Weights of a small image classifier: activation gelu.
Rows from block 2, named by matrix and row number. Rows with one number belong to one attention dimension. Each number is 128 + 32 x the weight over its row's rms, rounded and kept within 0 to 255. All counts start at 0.
# v: attention value (model.blocks.2.attn.v.weight, 192x192), inputs 96-191
# proj: attention output (model.blocks.2.attn.proj.weight, 192x192, transposed), outputs 96-191
v.34 [111 125 165 138 134 113 182 136 144 108 161 143 130 101 127 136 139 197 148 160 146 144 126 105  79  82 162 118 129 140  93  97 105  86 117 126 117 163 105 138 129 117  66 130 121 131 152  77 120 117 108 129 159 118 164 115  89 132 160 114 143 115 110  92 164 122 169 176 128 107 125 157  76 121  59 209 155  94 111 107 184 126 130 182 124 109 128  99 174  86 132 110 160 188  59 106]
v.35 [137 119 144 101 121 126 131 120 131  96 130  96 113 142  85 181 119 152 118 154 140 140 109 156 125  66 144 123 181 104 135 158 102 159 134 152 116 109 179 148 116 150  83  94 136  91 105 137 178  98 109 119 121 121 142  36 184 201 148  87 115 107 104 118 106 160 131  91  91  45 132 168 128 104 138 190  82 108 137 129 145 131 131 172  57 122 172  90 130  86 128 159 113 141 143 115]
v.36 [ 40 104 168 171  96 133 152 123 120  82  70  45 147 136 146 124  90 101 173 143 147 104 183 144  88 137 119  95 138 147  92  87 167  68 114 132 177 170 147 191 108 123 120 156 113 116 116 137 129 126  28 111 209  99 154 206 125 113 128  97 130 177 162 122 135 164 130 105 124 138 113 108  93 150  74 141 121 147 140 134 122 174 129 122 138 110 115 207 141  92 132 182 126 108 137 171]
v.37 [134 126 136  91 162 132 157 109 116 178 188 227  89 120 103  56 189 189 189 162 124  70 165 131 185  90 147  97 114 185 101 121 105 176 151 140 139 128 129 139 125 116  99  74 113 147 106 104 105 104 124 159 155 133 143  52 137 161 157 115 149 112 133 152 126 127 162 168 127 121 128 127 114 127  83 130 151 151 134 100  99 113 119 110 106  64 157 139  94 113  92 104 123 155  41  43]
v.38 [192 176 101 103 177  68 181 154  97 212 114 163  76 121 123 105 201 135 181 116  88 126 162 134 144 156 120  99  68 163 162 130 139 165 129 122 112 161 109  70 158 135 102 168 110 115  55 168  85 100 148 134 127 121 135 158 110 107 118 123 154  96 155 180 146 131 147 149 130 124 107 106 113 171 114 104 134 141 117 205  91  76 126 120 180 113 135 142 128 158 126  67 125 102 168 166]
v.39 [147  96 155 118 152  95 198 131 178 101 156 101 104 100 149 182  91 139 152  81 159  83 128 165 112 109 134 130  68  68  98  96 138 173 174 117 124 110 166 109  85 123 140 122 146 105 111 142  98 123 172 168 114 145  56 101 129 157  58 102 126 120 117 115 166 122 109 134 133 129 156 158 156  89 162 142 167 137 105  89 127 115  97 147 158 182 104 108 177 184  98 111 128  92  62 111]
v.40 [156 197 130  92 153 150 138 160 102 147 115 175 101 100 141  90 216 145 155  85  84 144 169 118 125 162 108 115 122  91 134 113 146 171 188  96 140 173  90  99 143 109 102 116 105 134 105  70  90 148 156 171  96 161 202 159 135 157 156 139  94 112 112 126  78  91 197 178  96 111 135 115 146  90 185 192 126 122 121 190 133 117 131 142  80 102 132  63 158 138 112 122 165 149 129 107]
v.41 [115  40 130 174 127 138 121 114 102 209 145 139  87 128 134  73  98 152 156 107 188  99 104 124 163 102 102 128 127 151 107 123 144 150 213 114 151 150  97 170 161  93 125 128 131 101 152  82 136 125 166 145 162 158  94  96 122 119  97 164 160 145 119 107 151 120  86 132 133 126 146 159 154 115  98 142 180 125  92  30 155 121 186 176 149 115 124 118  88 121  81  64  92 143 176  70]
v.42 [ 68 115 150 157 164 149 196 133 117 166 136 129 152 112 128   3 170 135 224 147  68 134 184 115 160 149 140 123 155 162 119 132 149 132 128 151 166 147 119 118 161  96 123 139 108 149 120 102  84 125 129 155 145 109 150 139 101 117  97 104 137 113 138 137 117 139 155  99  97 101  97  95  77 144 112 141 157 139 127 187 143 148 183  84 169  81 108 115 122 123 111 116  93 133 193 140]
v.43 [ 92  63  89 150 120 113 122 172 144  89  38 153 117 132 131 189 116 117 101 132 190 158 123 118  55 104  96  94 113  98  84  57 142  83 128 107 122 186  75 148 118 122  83 139 137 131 115 140 140 146 120 125 160 133 149 185  68 114 133 184 136 139 133 121 108  77 133 169 155 122 133 165 180  72 139 136 140 137 103 119 147 108 110 135 124 187 150 105 165 123 118 170 134 162  51  86]
v.44 [154 133 136 114 157 162 156 114 178 102 176 124  74 102 126 115 149 181 134 126 137 124 114 123 120  91 168 109 169  67  97 123 114 172 162 120 101 136 127 183 134 106  99  99 124 128 128  55 130 113 153 191 110 163 136  39  95 195 111 101 120 104  66  84 114 114 165 167 116 120 138 163  96 111 101 239 121  97  89 132 162 140 124 155 152 128 128  99 152 110 106 102 115 178 125  68]
v.45 [164 180 131 174  53  95 152 133 149 139 166 119 110 131  97 170 151 115 153 111 112 123  88 113  91  97 153 115  92  61 151  92  87 164 140 105 104 122 118  70  68 153 140 121 123 181  93 112 110 166 181 105  88 165  76 138 177 136 158 143 140 118 146 172 134 128 139 120 140  66 179 148 107  97 106 146 135 169  74 101 177  96 125 141 101 134  88 139 132 186 106  94 153  93  77 157]
v.46 [ 97 131 144 129 104 165 109  78 115 113 137 163  73 151 102 142 102 164  50 124 190 108  58 128 154 178 119 104 147 147 111 133 101 139 123 114  56 114 170 130 111 146 129 118 130 162 137 133 110 138 154 104 164 115  42  92  87 111  94 146 145 140 132 188 153 155  72 108 180 164 146 132 134 104  84  92 175 132 111 115 138 125 121  86 186  98 103 152 106 158 116 102 178 127 108 107]
v.47 [131 173 112 159 111 124 166 101 145 188 174 205  29 134 119  63 179 144 148  79  94  96 105 134 145 124 147 123  79 111 125 126 141 211 147 124 118  82 130  72 129 139 102 124  90 189  43 129  90 168 171 107  97 167 114 160 157 106 140  89 115 118 167 176 132 164 101 120 171  62 126 132 146 119  81 126 197 130  87 124 147  96 106  69 150  99 102 109 121 186  83  67 126 140 118 128]
v.48 [168 168 131 174  81  98 155 132 119 134 164  96  76 104 115 135 169 120 155  89 109  81 162 143 114 137 113  85 112  76 103 127 129 158 160  81  97 140 158  58  96 148 172 151 118 203  49 153 111 156 122 122 105 174  95 178 111  78 148 122 102 136 172 175 127 166 130 118 157  70 184 177 119 120 142 130 133 155 109 122 165  70 154  59 119 152 108 174 131 219 114  80 107 112 134 170]
v.49 [127  62 100 193 150  82 195 121 143 179 206 172  99 116  99 166  90 172 115 103 191 111 120  87 118 117 127 140 104 111 130 109  98 159 155 105 120 118 131 135 108 108 107 132 124 142 135  62 106 152 115 150 144 141  66  84 109 132  63 144 176 100 100 157 162  82 131 110 129  97 118 146 103 112  84 137 199 131  96  83 156 114 152 105 156 136  91 141 103 148 157 128 122 119  92  65]
v.50 [128 114 144 125 159 132 159 109 138  76 130 135 172 103 125 160 122 113 132 174 162 152 141 128  86  86 119  79 167 110 150 104 138 104 104 142 134 174 104 239 166 102  98 118 120 135 161  86 141  84 119 147 151 136 203  80  46 159 101 131 139 165  91  86 138  96 163 151 105 123 150 169  91 111  53 180 140  43 113 185 164 155 109 140 111 140 135 109 116  76 142 155 107 167  74  76]
v.51 [147 192 119 156  48 118  98 170 142  40  66  62 151 153 143 150 125  68 123 139 113 139 199 153  93 120 143  91 164  89 118 110 165 122 108 129 133  88 142 108  59 147 146 112 109 117  67 169 115 127 141 116 120 142 182 153 187  99 185  98  85 166 159 131  89 154 160 112 136 100 141 132 142 115 129 110  89 148 124 166 162 130 106  98 136 152 100 138 160 165  84 170  83 121 115 188]
v.52 [167 159 185  67 123 135  98 139 103 135 133 114 145 120 116 115 163  95 163 156  90 122 180 182 115 108 152 133 188 153 107 180 173 129 104 167 140 146 144 162 107 101 121 112 109 146  75 123 131  85  76 106 121 154 178 103 199 117 168  39 100 154 116  89 112 162 192 124  45 100 134 142 117 167 114 141  57 129  94 166 117 124 122 166  95 106 162 109 144  80 120 175  96 164 152 128]
v.53 [178 120 147 136 144 110 185 133 206 181 147 125  82 157 139 114 211 129 146  74 104  99  39 118 125 143 156 153  99 128 153 131 152 196 153 152 113  71 123  44  78 138 117 114  90 205  71 168 125 187 147  89  90 166  81 184 198 123 155  10 150 134 129 137 128 139 121 110 115 107 135 109 133 117 164  89 156 138  95 122 148 107 136 115 138 142  89 128 129 155 125 112 115 141  95 118]
v.54 [144 121  77 146 105 129 121 128 106 199 106 179  68 134  87 139 131 144 146 132 183 119 103 158 119 119  88 128 146 154  82 102  72 153 145  96  70 108 116 186 135  87  97  78 134 115 114  87 157  99  92  90 176 164 105  81 116 103 134 140 141 114 141 130 115 129  91 102 156  80 128 193 136  93  89 135 165 135  89  92 153  85 138 143 130 165 152 181 105 135 102 120  82 164 122  69]
v.55 [122  66 110 192  93 107 125  80 147 152 171  99  87 110 132 168 107 141 100 136 170  68 152 123 123 107 117 132 158  74 121 142 136 131 137 105 117  79 152  64  93 170 168 121 137 137 113 118 115 161 154  97  86 112  57 109 160  94 104 102 135 135 113 161 171 131  52  87 163  94 185 130 143 102  98 100 126 147  88 118 171 155 111 129 165 168  95 126  97 152 129 127 105 128  95 121]
v.56 [121 109 150 165 137 114 169  80  81 185 192 158  70 133  96 147 125 179 157 108 186 114  97 130  98 152  97 126  61 108 134 115 110 148 181  88 118 156 129 119 123 159 119 127 150 102 140 110  94 151 140 108 132 126  57  87  84 138  72 191 160  88  96 175 169 134 115 122 170  99 150 147 112 107 106 158 186 126  99 110 163 110 143 122 116 109 103 110  91 146 149  56 146  87 110  79]
v.57 [151 160 169 110 122  97  70 149 124 103  79  89 159 186 114 126  90 114  86 164 145 127 143 163 134 174 112 115 158 168 147 126 127  98  89  98 100  77 180 118 117 189 167 144 109 119 144 145 137 159  83  71 135  97 119 134 179 131 166 125  79 117 149 140 112 145 126  88 143 108 133 121 155 159  93  62 102 103 130 150 132 110 105 152 128 136 111 154  86 130 117 129 104 108 153 151]
v.58 [166 173 148  79 119 101 122 170 118 142 118 125 217 162  97 141 129 163  89 169 100 104 121 167 146 135 180 127 165  75 134 161 176  94  93 142 101 158 139 146 118 108 207 125 172 151 103  98 162 124 129 133  99 158 177 107 137 123 185 122 145 139 170 107  84 158 155 176  83 121 170 169 136 126 124 136  77  95 124 106 143 129 128 115  84 152 156 127 145 106  76  74 126 135 172 109]
v.59 [ 99 150 164 157 136 123 176 110 170  82 130  92 171  93 132 166 133 115 148 116 152 120 184  89  90 104 147 105 136  69 130 110 123 149 166 133 135 164 162 166  62 136  81 148 136 119  79 144  82 138 129 136 158 198 201 132  90 121  63 111 149 155 138 110 108 128 152 152 129 136 149 124  75 121 121 191 109 152  68 190 174 181 111  80 166 159 128 103 158 106 135 186 129 161  70 134]
v.60 [ 63 144 112 129  94 114 105 137 153  65  59  89 190 164 154 167 112  58 107 167 157 157 175 181  75 117  99  80 169 144 137  60 111  89 113 111 156 154 136 161 103 162  94  99 140 110 138 114 174  94 101  89 173 102 157 181  70 146 173 159 134 141 157  64 120 105 139 130 115 131 147 131 113 145 110 128 114 134 169 133 149 145 138 169  98 175 156 140 184 103 142 177  83 138  81 168]
v.61 [154 125 116 169 174  87 207 123 118 241 161 156  37 127 114 154 161 153 123  64 142  99  96  98 123 185 106 148  79 101 125 144 112 187 145  64 116 132 158  69 147 158 136 155 140 147  75 133  53 134 132 129 152 133 112 112 175 100 103 109 130  87 115 204 191 140  90  87 133  80  92 124 131 141 112 130 138 122  88 121 137  90 164 122 125 121 109 139  92 158 122  78 127  99 153 122]
v.62 [ 79  93 115 140 140  95 127  94  85 177 193 106  96 186 135 149 114 137  93 135 151  81  97 118 142 145 122 106  48 180 117 115 128 173 139 118  86 102 166  76 113 171 164  94 166 112 129 161 100 125 193  64 120 104  43 119 147 106 108 149 138 119 161 205 201 176  99  73 170 117 160 158 135  84 120 123 156 182 110  89 124 121 135 141 105 139 107 176 101 165  83  82 117  98 163 130]
v.63 [114  81 142 113 100 154 122 144 113  53 133 110 140 119 137 145 107 128  56 179 205 149  95 158  94 112 103 105 142 103  74 111 115  86 121 143 138 116 106 156 107 109 106 135 137 140 172  63 158 139  88 135 134 108 185  88 128 168 139 164 108 133  73  60 128 105 143 116 127 120 158 158 160  80 135 144 116  64 108  75 150 127 112 174 100 173 115 102 121 103 101 152 107 164  61  82]
v.64 [136 200  92  61 145 106 121 120 107 124  94 113 153 137 157 144 130 130 156 124 106 171 153 116 207 149  92 109  84 144 122 144 184 119 153 167 124 142 129 148 127 193 109 146 129  93  86 182 202 131  94 129 101 116  89 148 143 163 110 124  94  63 132  93 115 139 138 142 119 194 146 206 127 123  81 101  86 148 153  88 140 167 159 159 108 128 140 162 199 117 175 150  81 120  85 158]
v.65 [138 132 105 130  84 141  93 140 112  71 154 164 136 132 188 166 104 159 122 159  82 122  83 126 182 143  80 157 124 148 107 145 112 126  34  91 123 103 110 137  87 137 122 111 145 146 187 105 164 132 113 128 127 127 130 123 224 119 187  92 116 119  80 175  62 147 135 149 110 134 120  88  96  99 139 118  91 116  77 171 139 189 145 127  60 101  97  65 134 116 152 113 128 114 147 162]
v.66 [125 129 142 160 116 126 106 113 149 163 186  99 101 156  89  67 169  96 135 128 119 163 151 159 106 112 130 137 137 156  88 133 103 134 100 138  93 141 189  69 182 113 164 100 144 138 144  77 142 130 110 121 113 198 151  80 139 121 126  48 208 141 166 138 110 134 103 164 167 104 117  85 179 168 134 159 151 119 124  77  99 142 173 135 105 127 112 132  83  95 107 125 129 123 137 187]
v.67 [153 175  91  21 151 148 133  95 114 156 117 113 184 141 104 110 122 106  87 128 105 116 128 150 137 188 107 161 173 142 109 149 172  92 107 158  60 137 191 145 145 164 123 125 134  89 139 168 195 161  57 138  98 101  81 141 131 159 201  99 128 109 141 120 129 177 112 105 126 145 140 180 135 127  77 104 138 146 153 102 112 169 154 161 144 144 120 190 140 112 159 130 121 100 115 120]
v.68 [158  89 115 162 132 108  59  84 114  82 155 120  99 149 147 102 124 138 108  90 145 145 179 121 153  73 128 156 116 131 105 111  82 105 143 121 153 120 136  87 148 177 153 122 137 148 125  99 126 142 119 190 104 190 130  55 152 141  83  92  93 109  40 155 153 183 130 135 157 133 117 136 161  86 161 132 164  85 102 119 105 150 162  70 120 138  35  95 172 118 146 182 128 118 151 144]
v.69 [130 128 151 138 156  95 104  95 184 109 164  97 108 166 116  61 121 106 138 118 182 151 209 189 122  86 127 137 113 124  96 126 122 121 159 125 121 137 145 103 190 139 145  83 137 156 125  98 128 116  63 154 107 168 118  94 159 112 126 108 106 123 146 110 135 113  54 144 194 151 172  95 155 156  83 128 151  97 147  70 109 153 167 146  85 148 100 155 152  68 177 160 108  79  82 117]
proj.34 [145 138 103 152 127 151 123 108 162 139 120 148 159 145 181 141 128 117  84  74 149 160 149 125 116 131 111  76 132 146  92  94  46 179 172 118 180  88 126 154 116 132 130 119 148 130 104 170 143 147 180  94  92 138 107 170 149 130 131 146 119  62 130 142  96 141 105  71 177 143 191 121 131 155 181 137 152 102 175 145 165 136 149 135 152 142  85 135  94 180  82 138 162 108 145 159]
proj.35 [107  73 114 115  95 163 165 115 115 148 125 161 132 112 153  27 117 181  43 170 115  92 171 150 105 174 114  78 102 106  92 151 126  78 190  77 137 140 125  99  81 143 153 159 163 205  98 126 182 108 146 102 156 112 122 164 196 133 146  62 118 115 126 172 127 128 180 152 142 163 169 134  99 122  81 127 173 180 170 160 123 119 135  75 126 112  64 184 131 150 136 111 152 140 137 166]
proj.36 [200 177 142  79 169 136 105 154 157 137 125  94 143 120 117 141 140 115 156 135 169 159 151 147 214 121 166 126 135 106 114 119  88 178 142  88  88  87 115 116 165 152  85 120 104 128 135 122 144 162 152 155  74 151 143  84  59 130 132 194 108 117 142  89 153  69  57 151 138 129 144 173 184 101  87 144 120  91 121 139 148 124 154 161 164 128 120  78  88 134  98  92 114 162  87  96]
proj.37 [142  59 105 168 111 129 115 113  98 140  88 114 165 121 141 255  72 139  90 134 112  85 173  95 106 162 175 140  96 110 136 132 139 127 126  89 151 141 125  84  81 165 143  99 148 161 182 160 108 116 159 173 113 111 131 129  83 148 106 172 101  78  95 143 127 133 129 135 159  99 110 192 154 134 121 178 140 132 139 197 151 115 160 235 156 151  80 142 105 140 136 145 154 157 125 156]
proj.38 [132 127 164 203 144 138 112 150 176 161 147  61 144 113 129 189  91 149 131 106 140 109 104  98  61  80 164 119 135  87 130 142 166 118 104 171 186 118 166 117 136 108 156 103  88 117 116  89 132 142 130 159  54 195 136 147 102 120 137 170 132 127  97 128 104 144  97 113 136 113  98 138 100 168 121 139 155 115  93 155 183  91 116 220 105  81 129  71 123 126 133 155 124 171 146  77]
proj.39 [149 160 100 138  76 116 157 128  87 103 108 148  68 155 116  71 100 107  81 128 100 160  70 119 120  80  94 105 136 137 142 142 106 154 140 142 141 116 106 132 143 139 146 110  98 153  85 122 111 136 137 114 107  95  86 130 221  93  99 110 114 132 128 102  65 145 133  78 102  88 129 123 114 147 103 109  67 105 146  86 154 183 148 102 124 140 115 161 137 134 163  98 135 100 144 162]
proj.40 [151  55 133 173 127 120 132 148 123 112 175 142 142 214 178 243 104 171 108 121 132 152  99 116 106 166 100 112 154 142 166 198 148 140  72 185 183  92 217 119  75 136 149 119  89 138 121 164 166 109 135 157 190 159 130 125 167 118 157  94 202 126 126 163 159 199 132 129 154 114  83 147 120 140 127 150 170 162 128 204 152 128 161 174 117 156 132 165 140 125 181 144 145 101 160 137]
proj.41 [155 151  86  93 168 131 166 117 154 118 115 103 131 136  99 218 101 145 139 150 136 115  87 134 148 121 185  95 107 138 141 175 128 131 119 141 134 101 124 115 118 174 155  89 106 107 116 146 159 122  37 125 165 106 154 122  97 116  78  84 147 140  89 117 168 144 117 147 105 107 126 190 151 104 134 155 121 124 119 170 165 188 145 170 139 126 143 113 134 145 170 121  56 135 130 113]
proj.42 [218 145 147 105 166 138 118 127 126 145  88  94 132 149 138 255 147 134 150 112 159 126 116 121 121 154 136 105 139 139 152 165 119 164 161  83 151  96 137 115 123 127 132 123 106 132 154 171 152 161 118 110 102 179 136 148  48 120 150 171 183 122 151 122 146 109  45 136 134 116 152 171 166 125 163 126 186 143 119 161 207 140 132 255 136 113 117 123  94 145 114 109 131 142 107  94]
proj.43 [101 127 137 101 146 104 112 135 153 134 208 141 155 112 155  80  87 123 148 126 146 151 154 117 138 156 157 118 129 104 149 130  69 181  57 219 140 150 178 189 135 161 101  89 109  86 120 125  92 134 126 139  98 153 121 126 115 141 115 140  90 125 174 153 156 181 144  76 156 132  97 134 102 137  60 171  80 124 148 154 107 145 174  94 160 142 153 148 141 151 143 113  80 117 149 162]
proj.44 [138  91 110 153 123 124 146  93  84 129 125 180 167 160 184 122  97 153  60 142 113 123 125 156  84 133  97  93 138 161 119 130 124 120 166 117 169 150 159  91  86 144 152 141 167 192 122 175 187 121 141  72 160 114  71 171 209  79 117  88 154  96 158 148 115 175 124 125 139 172 177 141 102 177 192 101 154 158 170 157 156 152 134 139 139 150 106 178 112 129 135 152 167  89 148 179]
proj.45 [124 117 101 152 134 108 176 111  96 135  93 189  87 152 138  43  99 178  99  88  75  95 119 108 119 127  72 142 116 134 112 112  96 154 117 125 120  82 147 128 171  98  54 154 138  98 150 110 112 113 140 104 112  78  75  90 114 118 105 110 100  69 102 142 110 121 143  85 106 112  57 109  88 106  94 127 123 130 161 144 103 134 122  81 126  77 106 147 111 113  89  98 160 117 148  95]
proj.46 [119 123 113 123 126 104 128 121 150 160 148 125 141  62 126  95 149 105 182 149 122  73 133  92 165 123 129 182 121 154 133 146 126  73 138 144 164 156 113  76 146  95 120  81 142 108 179 115 123  96  82 127  95 101 155 140 151 103 123 116  89 140 123  78 140  94 130 125  94 108 133 132 157  96 133 138  37 100 108  93  87 162  84 129  99 169 111 139 154  81 134 138  63 145 122 109]
proj.47 [175 105 121 180 158 108 139 106  99 127 111 120 134  95 117 188  55 151  91 118  93  77 128 100  82 118 132 109 122 122 132 113 105 141 114 105 114 120 116  85  97 110 124 114 117 173 188 138 118 123  86 131 101 138  60  97 101 145  72 163  95  78  88 116 123  80 109 105 120 126  80 141  78 175 104 137  88 123 136 158 160 121 134 189 154  90  81 198 109  85 148  99 149 129 129 130]
proj.48 [119 153 119 140 139 114 155 118 143 113 124 135  88 139 135  69  93 169 154  92 127  69 116  77 164  79 123 118 100 123 135 114 178 130  69 116 110  98 112 120 128  75 107 146 100  73 135 103  93 107 139  82 115  97 127 105  76 114 121 154 112 108 104 131 147  81  68 115  72 116  79 155 127 118  51 138 110 143  88 121 108 128 109 149 145  60 108 102 111  72 163  82 148 167 122  76]
proj.49 [114 168  92  56 129 146  91  83 131 106  71 122  92 111 124 101  94 113 173 146  52 131 102 101 105  94 109 113 101 150 129 115  21 157 138  81 172 109  98 169 137 153  97  81 141  96 111 150 112 118 138 104  93  74  97 151 167 103 106 148 102  90 156  96 108 126 100 119 132  80 130 134 120  88 142 124  83 115 170 111 144 169 158 136 156 142 106 169  93 116  83  76  99 129 132 122]
proj.50 [143  70 147 110 152 132 105 127 158 136 173 123 163 162 157 147 110 170  82 124 105 144 158 121 129 169 124 141 121 156  92 107  64 157 185 153 153 137 145 117 127 163 154 127 161 144 107 203 136 144 111 104 142 124 121 200 183  95 151 125 133 120 177 138 100 163 150 106 190 151 141 167 118 164 168 125 173 163 155 133 134 147 173 103 196 129 119 117 116 174 119 176 109 130 139 145]
proj.51 [123 115 142 125 131 116 143 156 101 124 157 187  66 161 133  31 125 152 111  79 151  89 135 149 156 157  83 164 123 105 128 121 166 150  98 108  71 108 122  95 182 119 127 178 148 150 155 131 142 155 134 123 113 132  87 110  99 145 152 107 128 144 136 133 120  87 126 134 118 146 113 125  91 115  94  82 194 150 115 109 102 103 135  36 106 120 120 142 133 106 150  60 161 109 133 109]
proj.52 [114  69 132 163 102 150 183 118  82 138 111 105 100 144 140 128  77 163  57 155 175  86 216 147 135 174 120  93 105 138 120  88 131 138 144  90 120 119 115  96 123 178 175 172 162 214 123 113 189 117 144 128 177 113 143 119 136 140 167  87 138 111  99 178 141 100 140 175 166 138 125 158  52 149 128 104 217 167 149 151 156 119 157 145 119 138  62 148 134 121 156 125 185 136 156 170]
proj.53 [111 131 121 185  96 109 162  94   5  91  92 160  78 111 117 101  93 118  80 116  71 132 164 161  91 151 114 138 105 159 123 114 123 127 128 101 127 105 161 126 158 127 138 107 152 130 185  96 144 104 137 131 117 115 151  52 126 152  94 106  99  66 120 140 120  92 171 110 121 129  94 103  46 131  82 126  94 161 142  81 146  94 123 158 103 116  94 203 136 128 137  85 184 113 165 143]
proj.54 [ 96  97 152  88 189 129 124  94 171 134 160 100 116 127 164 109  39 153 105 150 135  71 129  97 102 133 166  45  92  86 144 142 134 110 122 106 136 156 110 121  49 170 140  89 156 157 106 127 160 110 102 143 128 149 129 159 101 179  92 155  80  94 121 142 195 122 134 173 161 156 160 184  99 160  88 150 118 140 135 133 129 154 147 128 172 122  97 158  92  84 149 133  93 137 100 119]
proj.55 [110 157 125  75 106 133 142  93  57 128  86 156  75 103  89  58 106 130 139 124  65 118 100 120 123 152  87 125 117 156  93  93 113 135 128 113 107 146 128 135 118  86  40 129 131  97 125 141 131 120 122  52 116  99 126 132 105 130  92 137  91 146 136 103 131  78 103 126  87 175  92 126 143 102  61 108 112 144 161  82  99 113 134 130  77 127 115 172 102  88  74  37 152  95 146  81]
proj.56 [133 125 103  93 128 131 134 102 183 134  72 112 163 107 137 108  88 163 116 150  82 102 115  76 110 112 140  84 114 144  98 172  71 129 117 121 137 118 118 159  99  91  78  79 111  90  87 135 142 103  86 123 116 121 114 152 135  93  85 152  94 111  98 114 125 123 110  77 102  88 136 144 108 123  71 165  96 128 178 129 138 189 147 203 130  93 108 154  97 138  81 125  88 135 106  89]
proj.57 [125 125 114 135  91 154 140 134 134 163 135  83  82  72 117  85 139 142 118 130  93  76 157 128 180  99 134 172  82 116  91 170 174  79 144 137 113 141 103 106 148 159  96 141 116 134  86  56 165 113 120 165 119 105 142  91 120 114 116  85 136 180  99 152 113  84 147 149 116 174 130 153 103 105  40 107 108 175  76  78 141 119 110  96 107 126  70  77 141 134 159  94 173 145 119 110]
proj.58 [ 81  77  89 154  82 139 186 119 133 146 131 129  90 138 133 123 162 148  98 139 169  98 193 118 159 126 105 124  92 127 124 103 110 158 188 127 138 119 128 110 173 140 148 149 154 100 111 118 118 110 175  81 155 106 180 115 176 131 181  50 136 145 114 171  88 151 201 135 164 146 126 121 105 117 130 158 207 126  88 154 125  77 105  67 164 102 114  82 130 133 140 209 127 198 129 185]
proj.59 [138 112 153 134 148 104 119 111  84  99 152 190 127 171 140 129 117 153 161 119 151 151 116 145  88 184  86 118 149 123 118  77 139 169  71 137 115 136 128 132 173  83 140 134 139 130 160 168  98 154 112  79  98 117  29 188 123  87 174 131 114 109 170 117 126 109  99 117 132 131 115 109 110 147 156  80 139 148 149 151 114 125 162 139 139 120 157 159 103  97 118  73 141  89 171 145]
proj.60 [142 138 183 126 160 108 147 171 163 112 201 139 102  93 148  86 170 119 145 117 172 162 109 111 146  99 155 124 132  78 145 130 121 145 110 174 105 102 135 152 178 160 117 166 108 107 117 119 149 163 122 158 144 162 121 130 111 122 133 158 109 161 172 163 159 119  78 150 170 139 192 176 154 138  69 108 145 102  72 124 127  90 125  30 185 132 137 107 137 148 133  88 115 132 138 142]
proj.61 [120 128 110 106 106 178 109  78 119 129  58  63 114 119 120 118  82 156 147 138  84  73 120 102 103  91 130  91  98 145 120 142 113 126 131 117 147 112 115 134  60 124  86  90  90 141 100 103 130 110 119 124  86 101  71 144 123 125  92 165 113 119  69 104 121 123 132 140 117 102 127 123  95 130  50 156 100 107 178 113 149 152  97 250 110  72  91 132  99 113 114  79 125 129 119  76]
proj.62 [117 134 133 125  83 125 166 121 176 124  88  88 102  84  62 124 170 118 134 136 128  72 123 142 194 130 120 146 129  35 144 161 119 111 122  99  95 112 115  88 116  86 112 152 127  95 124 131 112 130  84 134 127  98 155 101  84 124  89 146 115 181  89  61  94 113 147 128  66  94 121 120 169 125 105 145 127  85  73 146  93 124  95 154  87  81 116 101 166 126  96  84 118 163  95  80]
proj.63 [112 107  83 106  98 125 133 133 138 119 161 149 117 130 171  80 101 128 103 111 108 111 180 121 136 117 114  96 130 165 134 114 131 163 129 170 149 202 107 168 117 168  95 123 147 150  51 134 163 114 121 142 174 117  58 157 168 119 100  47 125 135 184 174 153 169 144 114 157 154 113 175  84  98  69 131 113 186 171  76 134 190 152  40 126 178 104 143 152 121 183 132 126  69 163 169]
proj.64 [138  82 136 159  74 146 133 121 143  78 112 123 112 164 100 127 122 125 109 140 156 116  97 144 146 131 161 147 167 136  97  97 133  96 140  81  80 133 149 156 115 106 117  99 152 162 105 102  75  94 135 120 169 143 152 123  91 125 112  93 139 164  85 127 165 124 130 141 125 102 112  94 166 130 183 156 127 135  84 164 138 117 125 100 103 145 101  41 112 145  90 145 146 104 162  52]
proj.65 [133 174 119  97 147 145 144 118 113 155 110 111 154 100 106  90 140  94 142 118  94 162  86 101  73 132 172 113 127  67 148 156 154  84 180 138 157 131 100 147 106 106 150 181  76  70 131 133 104 135 127 171 158 188 104 110  83  97  94 133 243 180 157 104 113 172 109 157 133 145 132 102 123 134 139  95 170 134 151 100 116 128 118  53 164 187 151 151 173 133 138 174 106 158  83 126]
proj.66 [132 120 139 111 118 169 205  98 108 137 133 153 180 114  96 143 132 119 108 152 155  84 160 172 194 134 140 143 138 152 147 120 156 168 120 140 126 172 116 199  98 128  50 136 115 153  95 185 124 151 109  85 122 107 102 182 118 138 123 196 115 122 126  94 127 145 157  86 104 177 162 151 125 125  84 151 165 156 178 113  77 116 152 131 175 118 160 174 212 143 169 109 124 153 129 103]
proj.67 [104 106 134 168 114 125 164 125 129 129  76 188  78 109 155 179 106 175 153 156 203 125 127 158 119 152 200  90 150 154 142 103 107 145 147  68 125 135 159 195 162 102 130  93  85 157 102  73 101 101 137 104 116 123 188 111  98  92  54 136 124 116 124 140 107  96 141 143 137 154  94 120 118 130 145 153 120 122  98 121 133 110 123  76 118 128 160  67 122 111  85 142 137 123 158 113]
proj.68 [ 71 151 118 104  58 151 174 121  88 177 133  83 158  90  96 114 177 138 176 115 118 142 117  88 164 116  89 133 125 153 154 105 141 154 104 170 136 165  99  88 172 148 112 219 126 125 116 160 177 140 115  78 194  91 121 190 127 121 111 124 111 155 174 120 190 113  80 122 121 131 160  99 143 181  55 128 133 102 153  92 186 115 120 153 137 155 151 157 153 177  97  77 108 174 135 135]
proj.69 [131  93 152 101 103 152 182  94  50 149  91 139 139 134  79 186 149 164 117 136 118 114  82 103 209 139 144 137 146 165 148 117 115 171 127 204 119 163 134 184 106 155  97 152  99 164 119 147 154 109 124 105 130  66 112 146 128 121 121 116 140 114  89 136 160 148 147 104 112 152 120 164 149 160  65 148 134 157 146 176 156 157 114 122 179 158 146 128 140 187  84  90 167 204 122  92]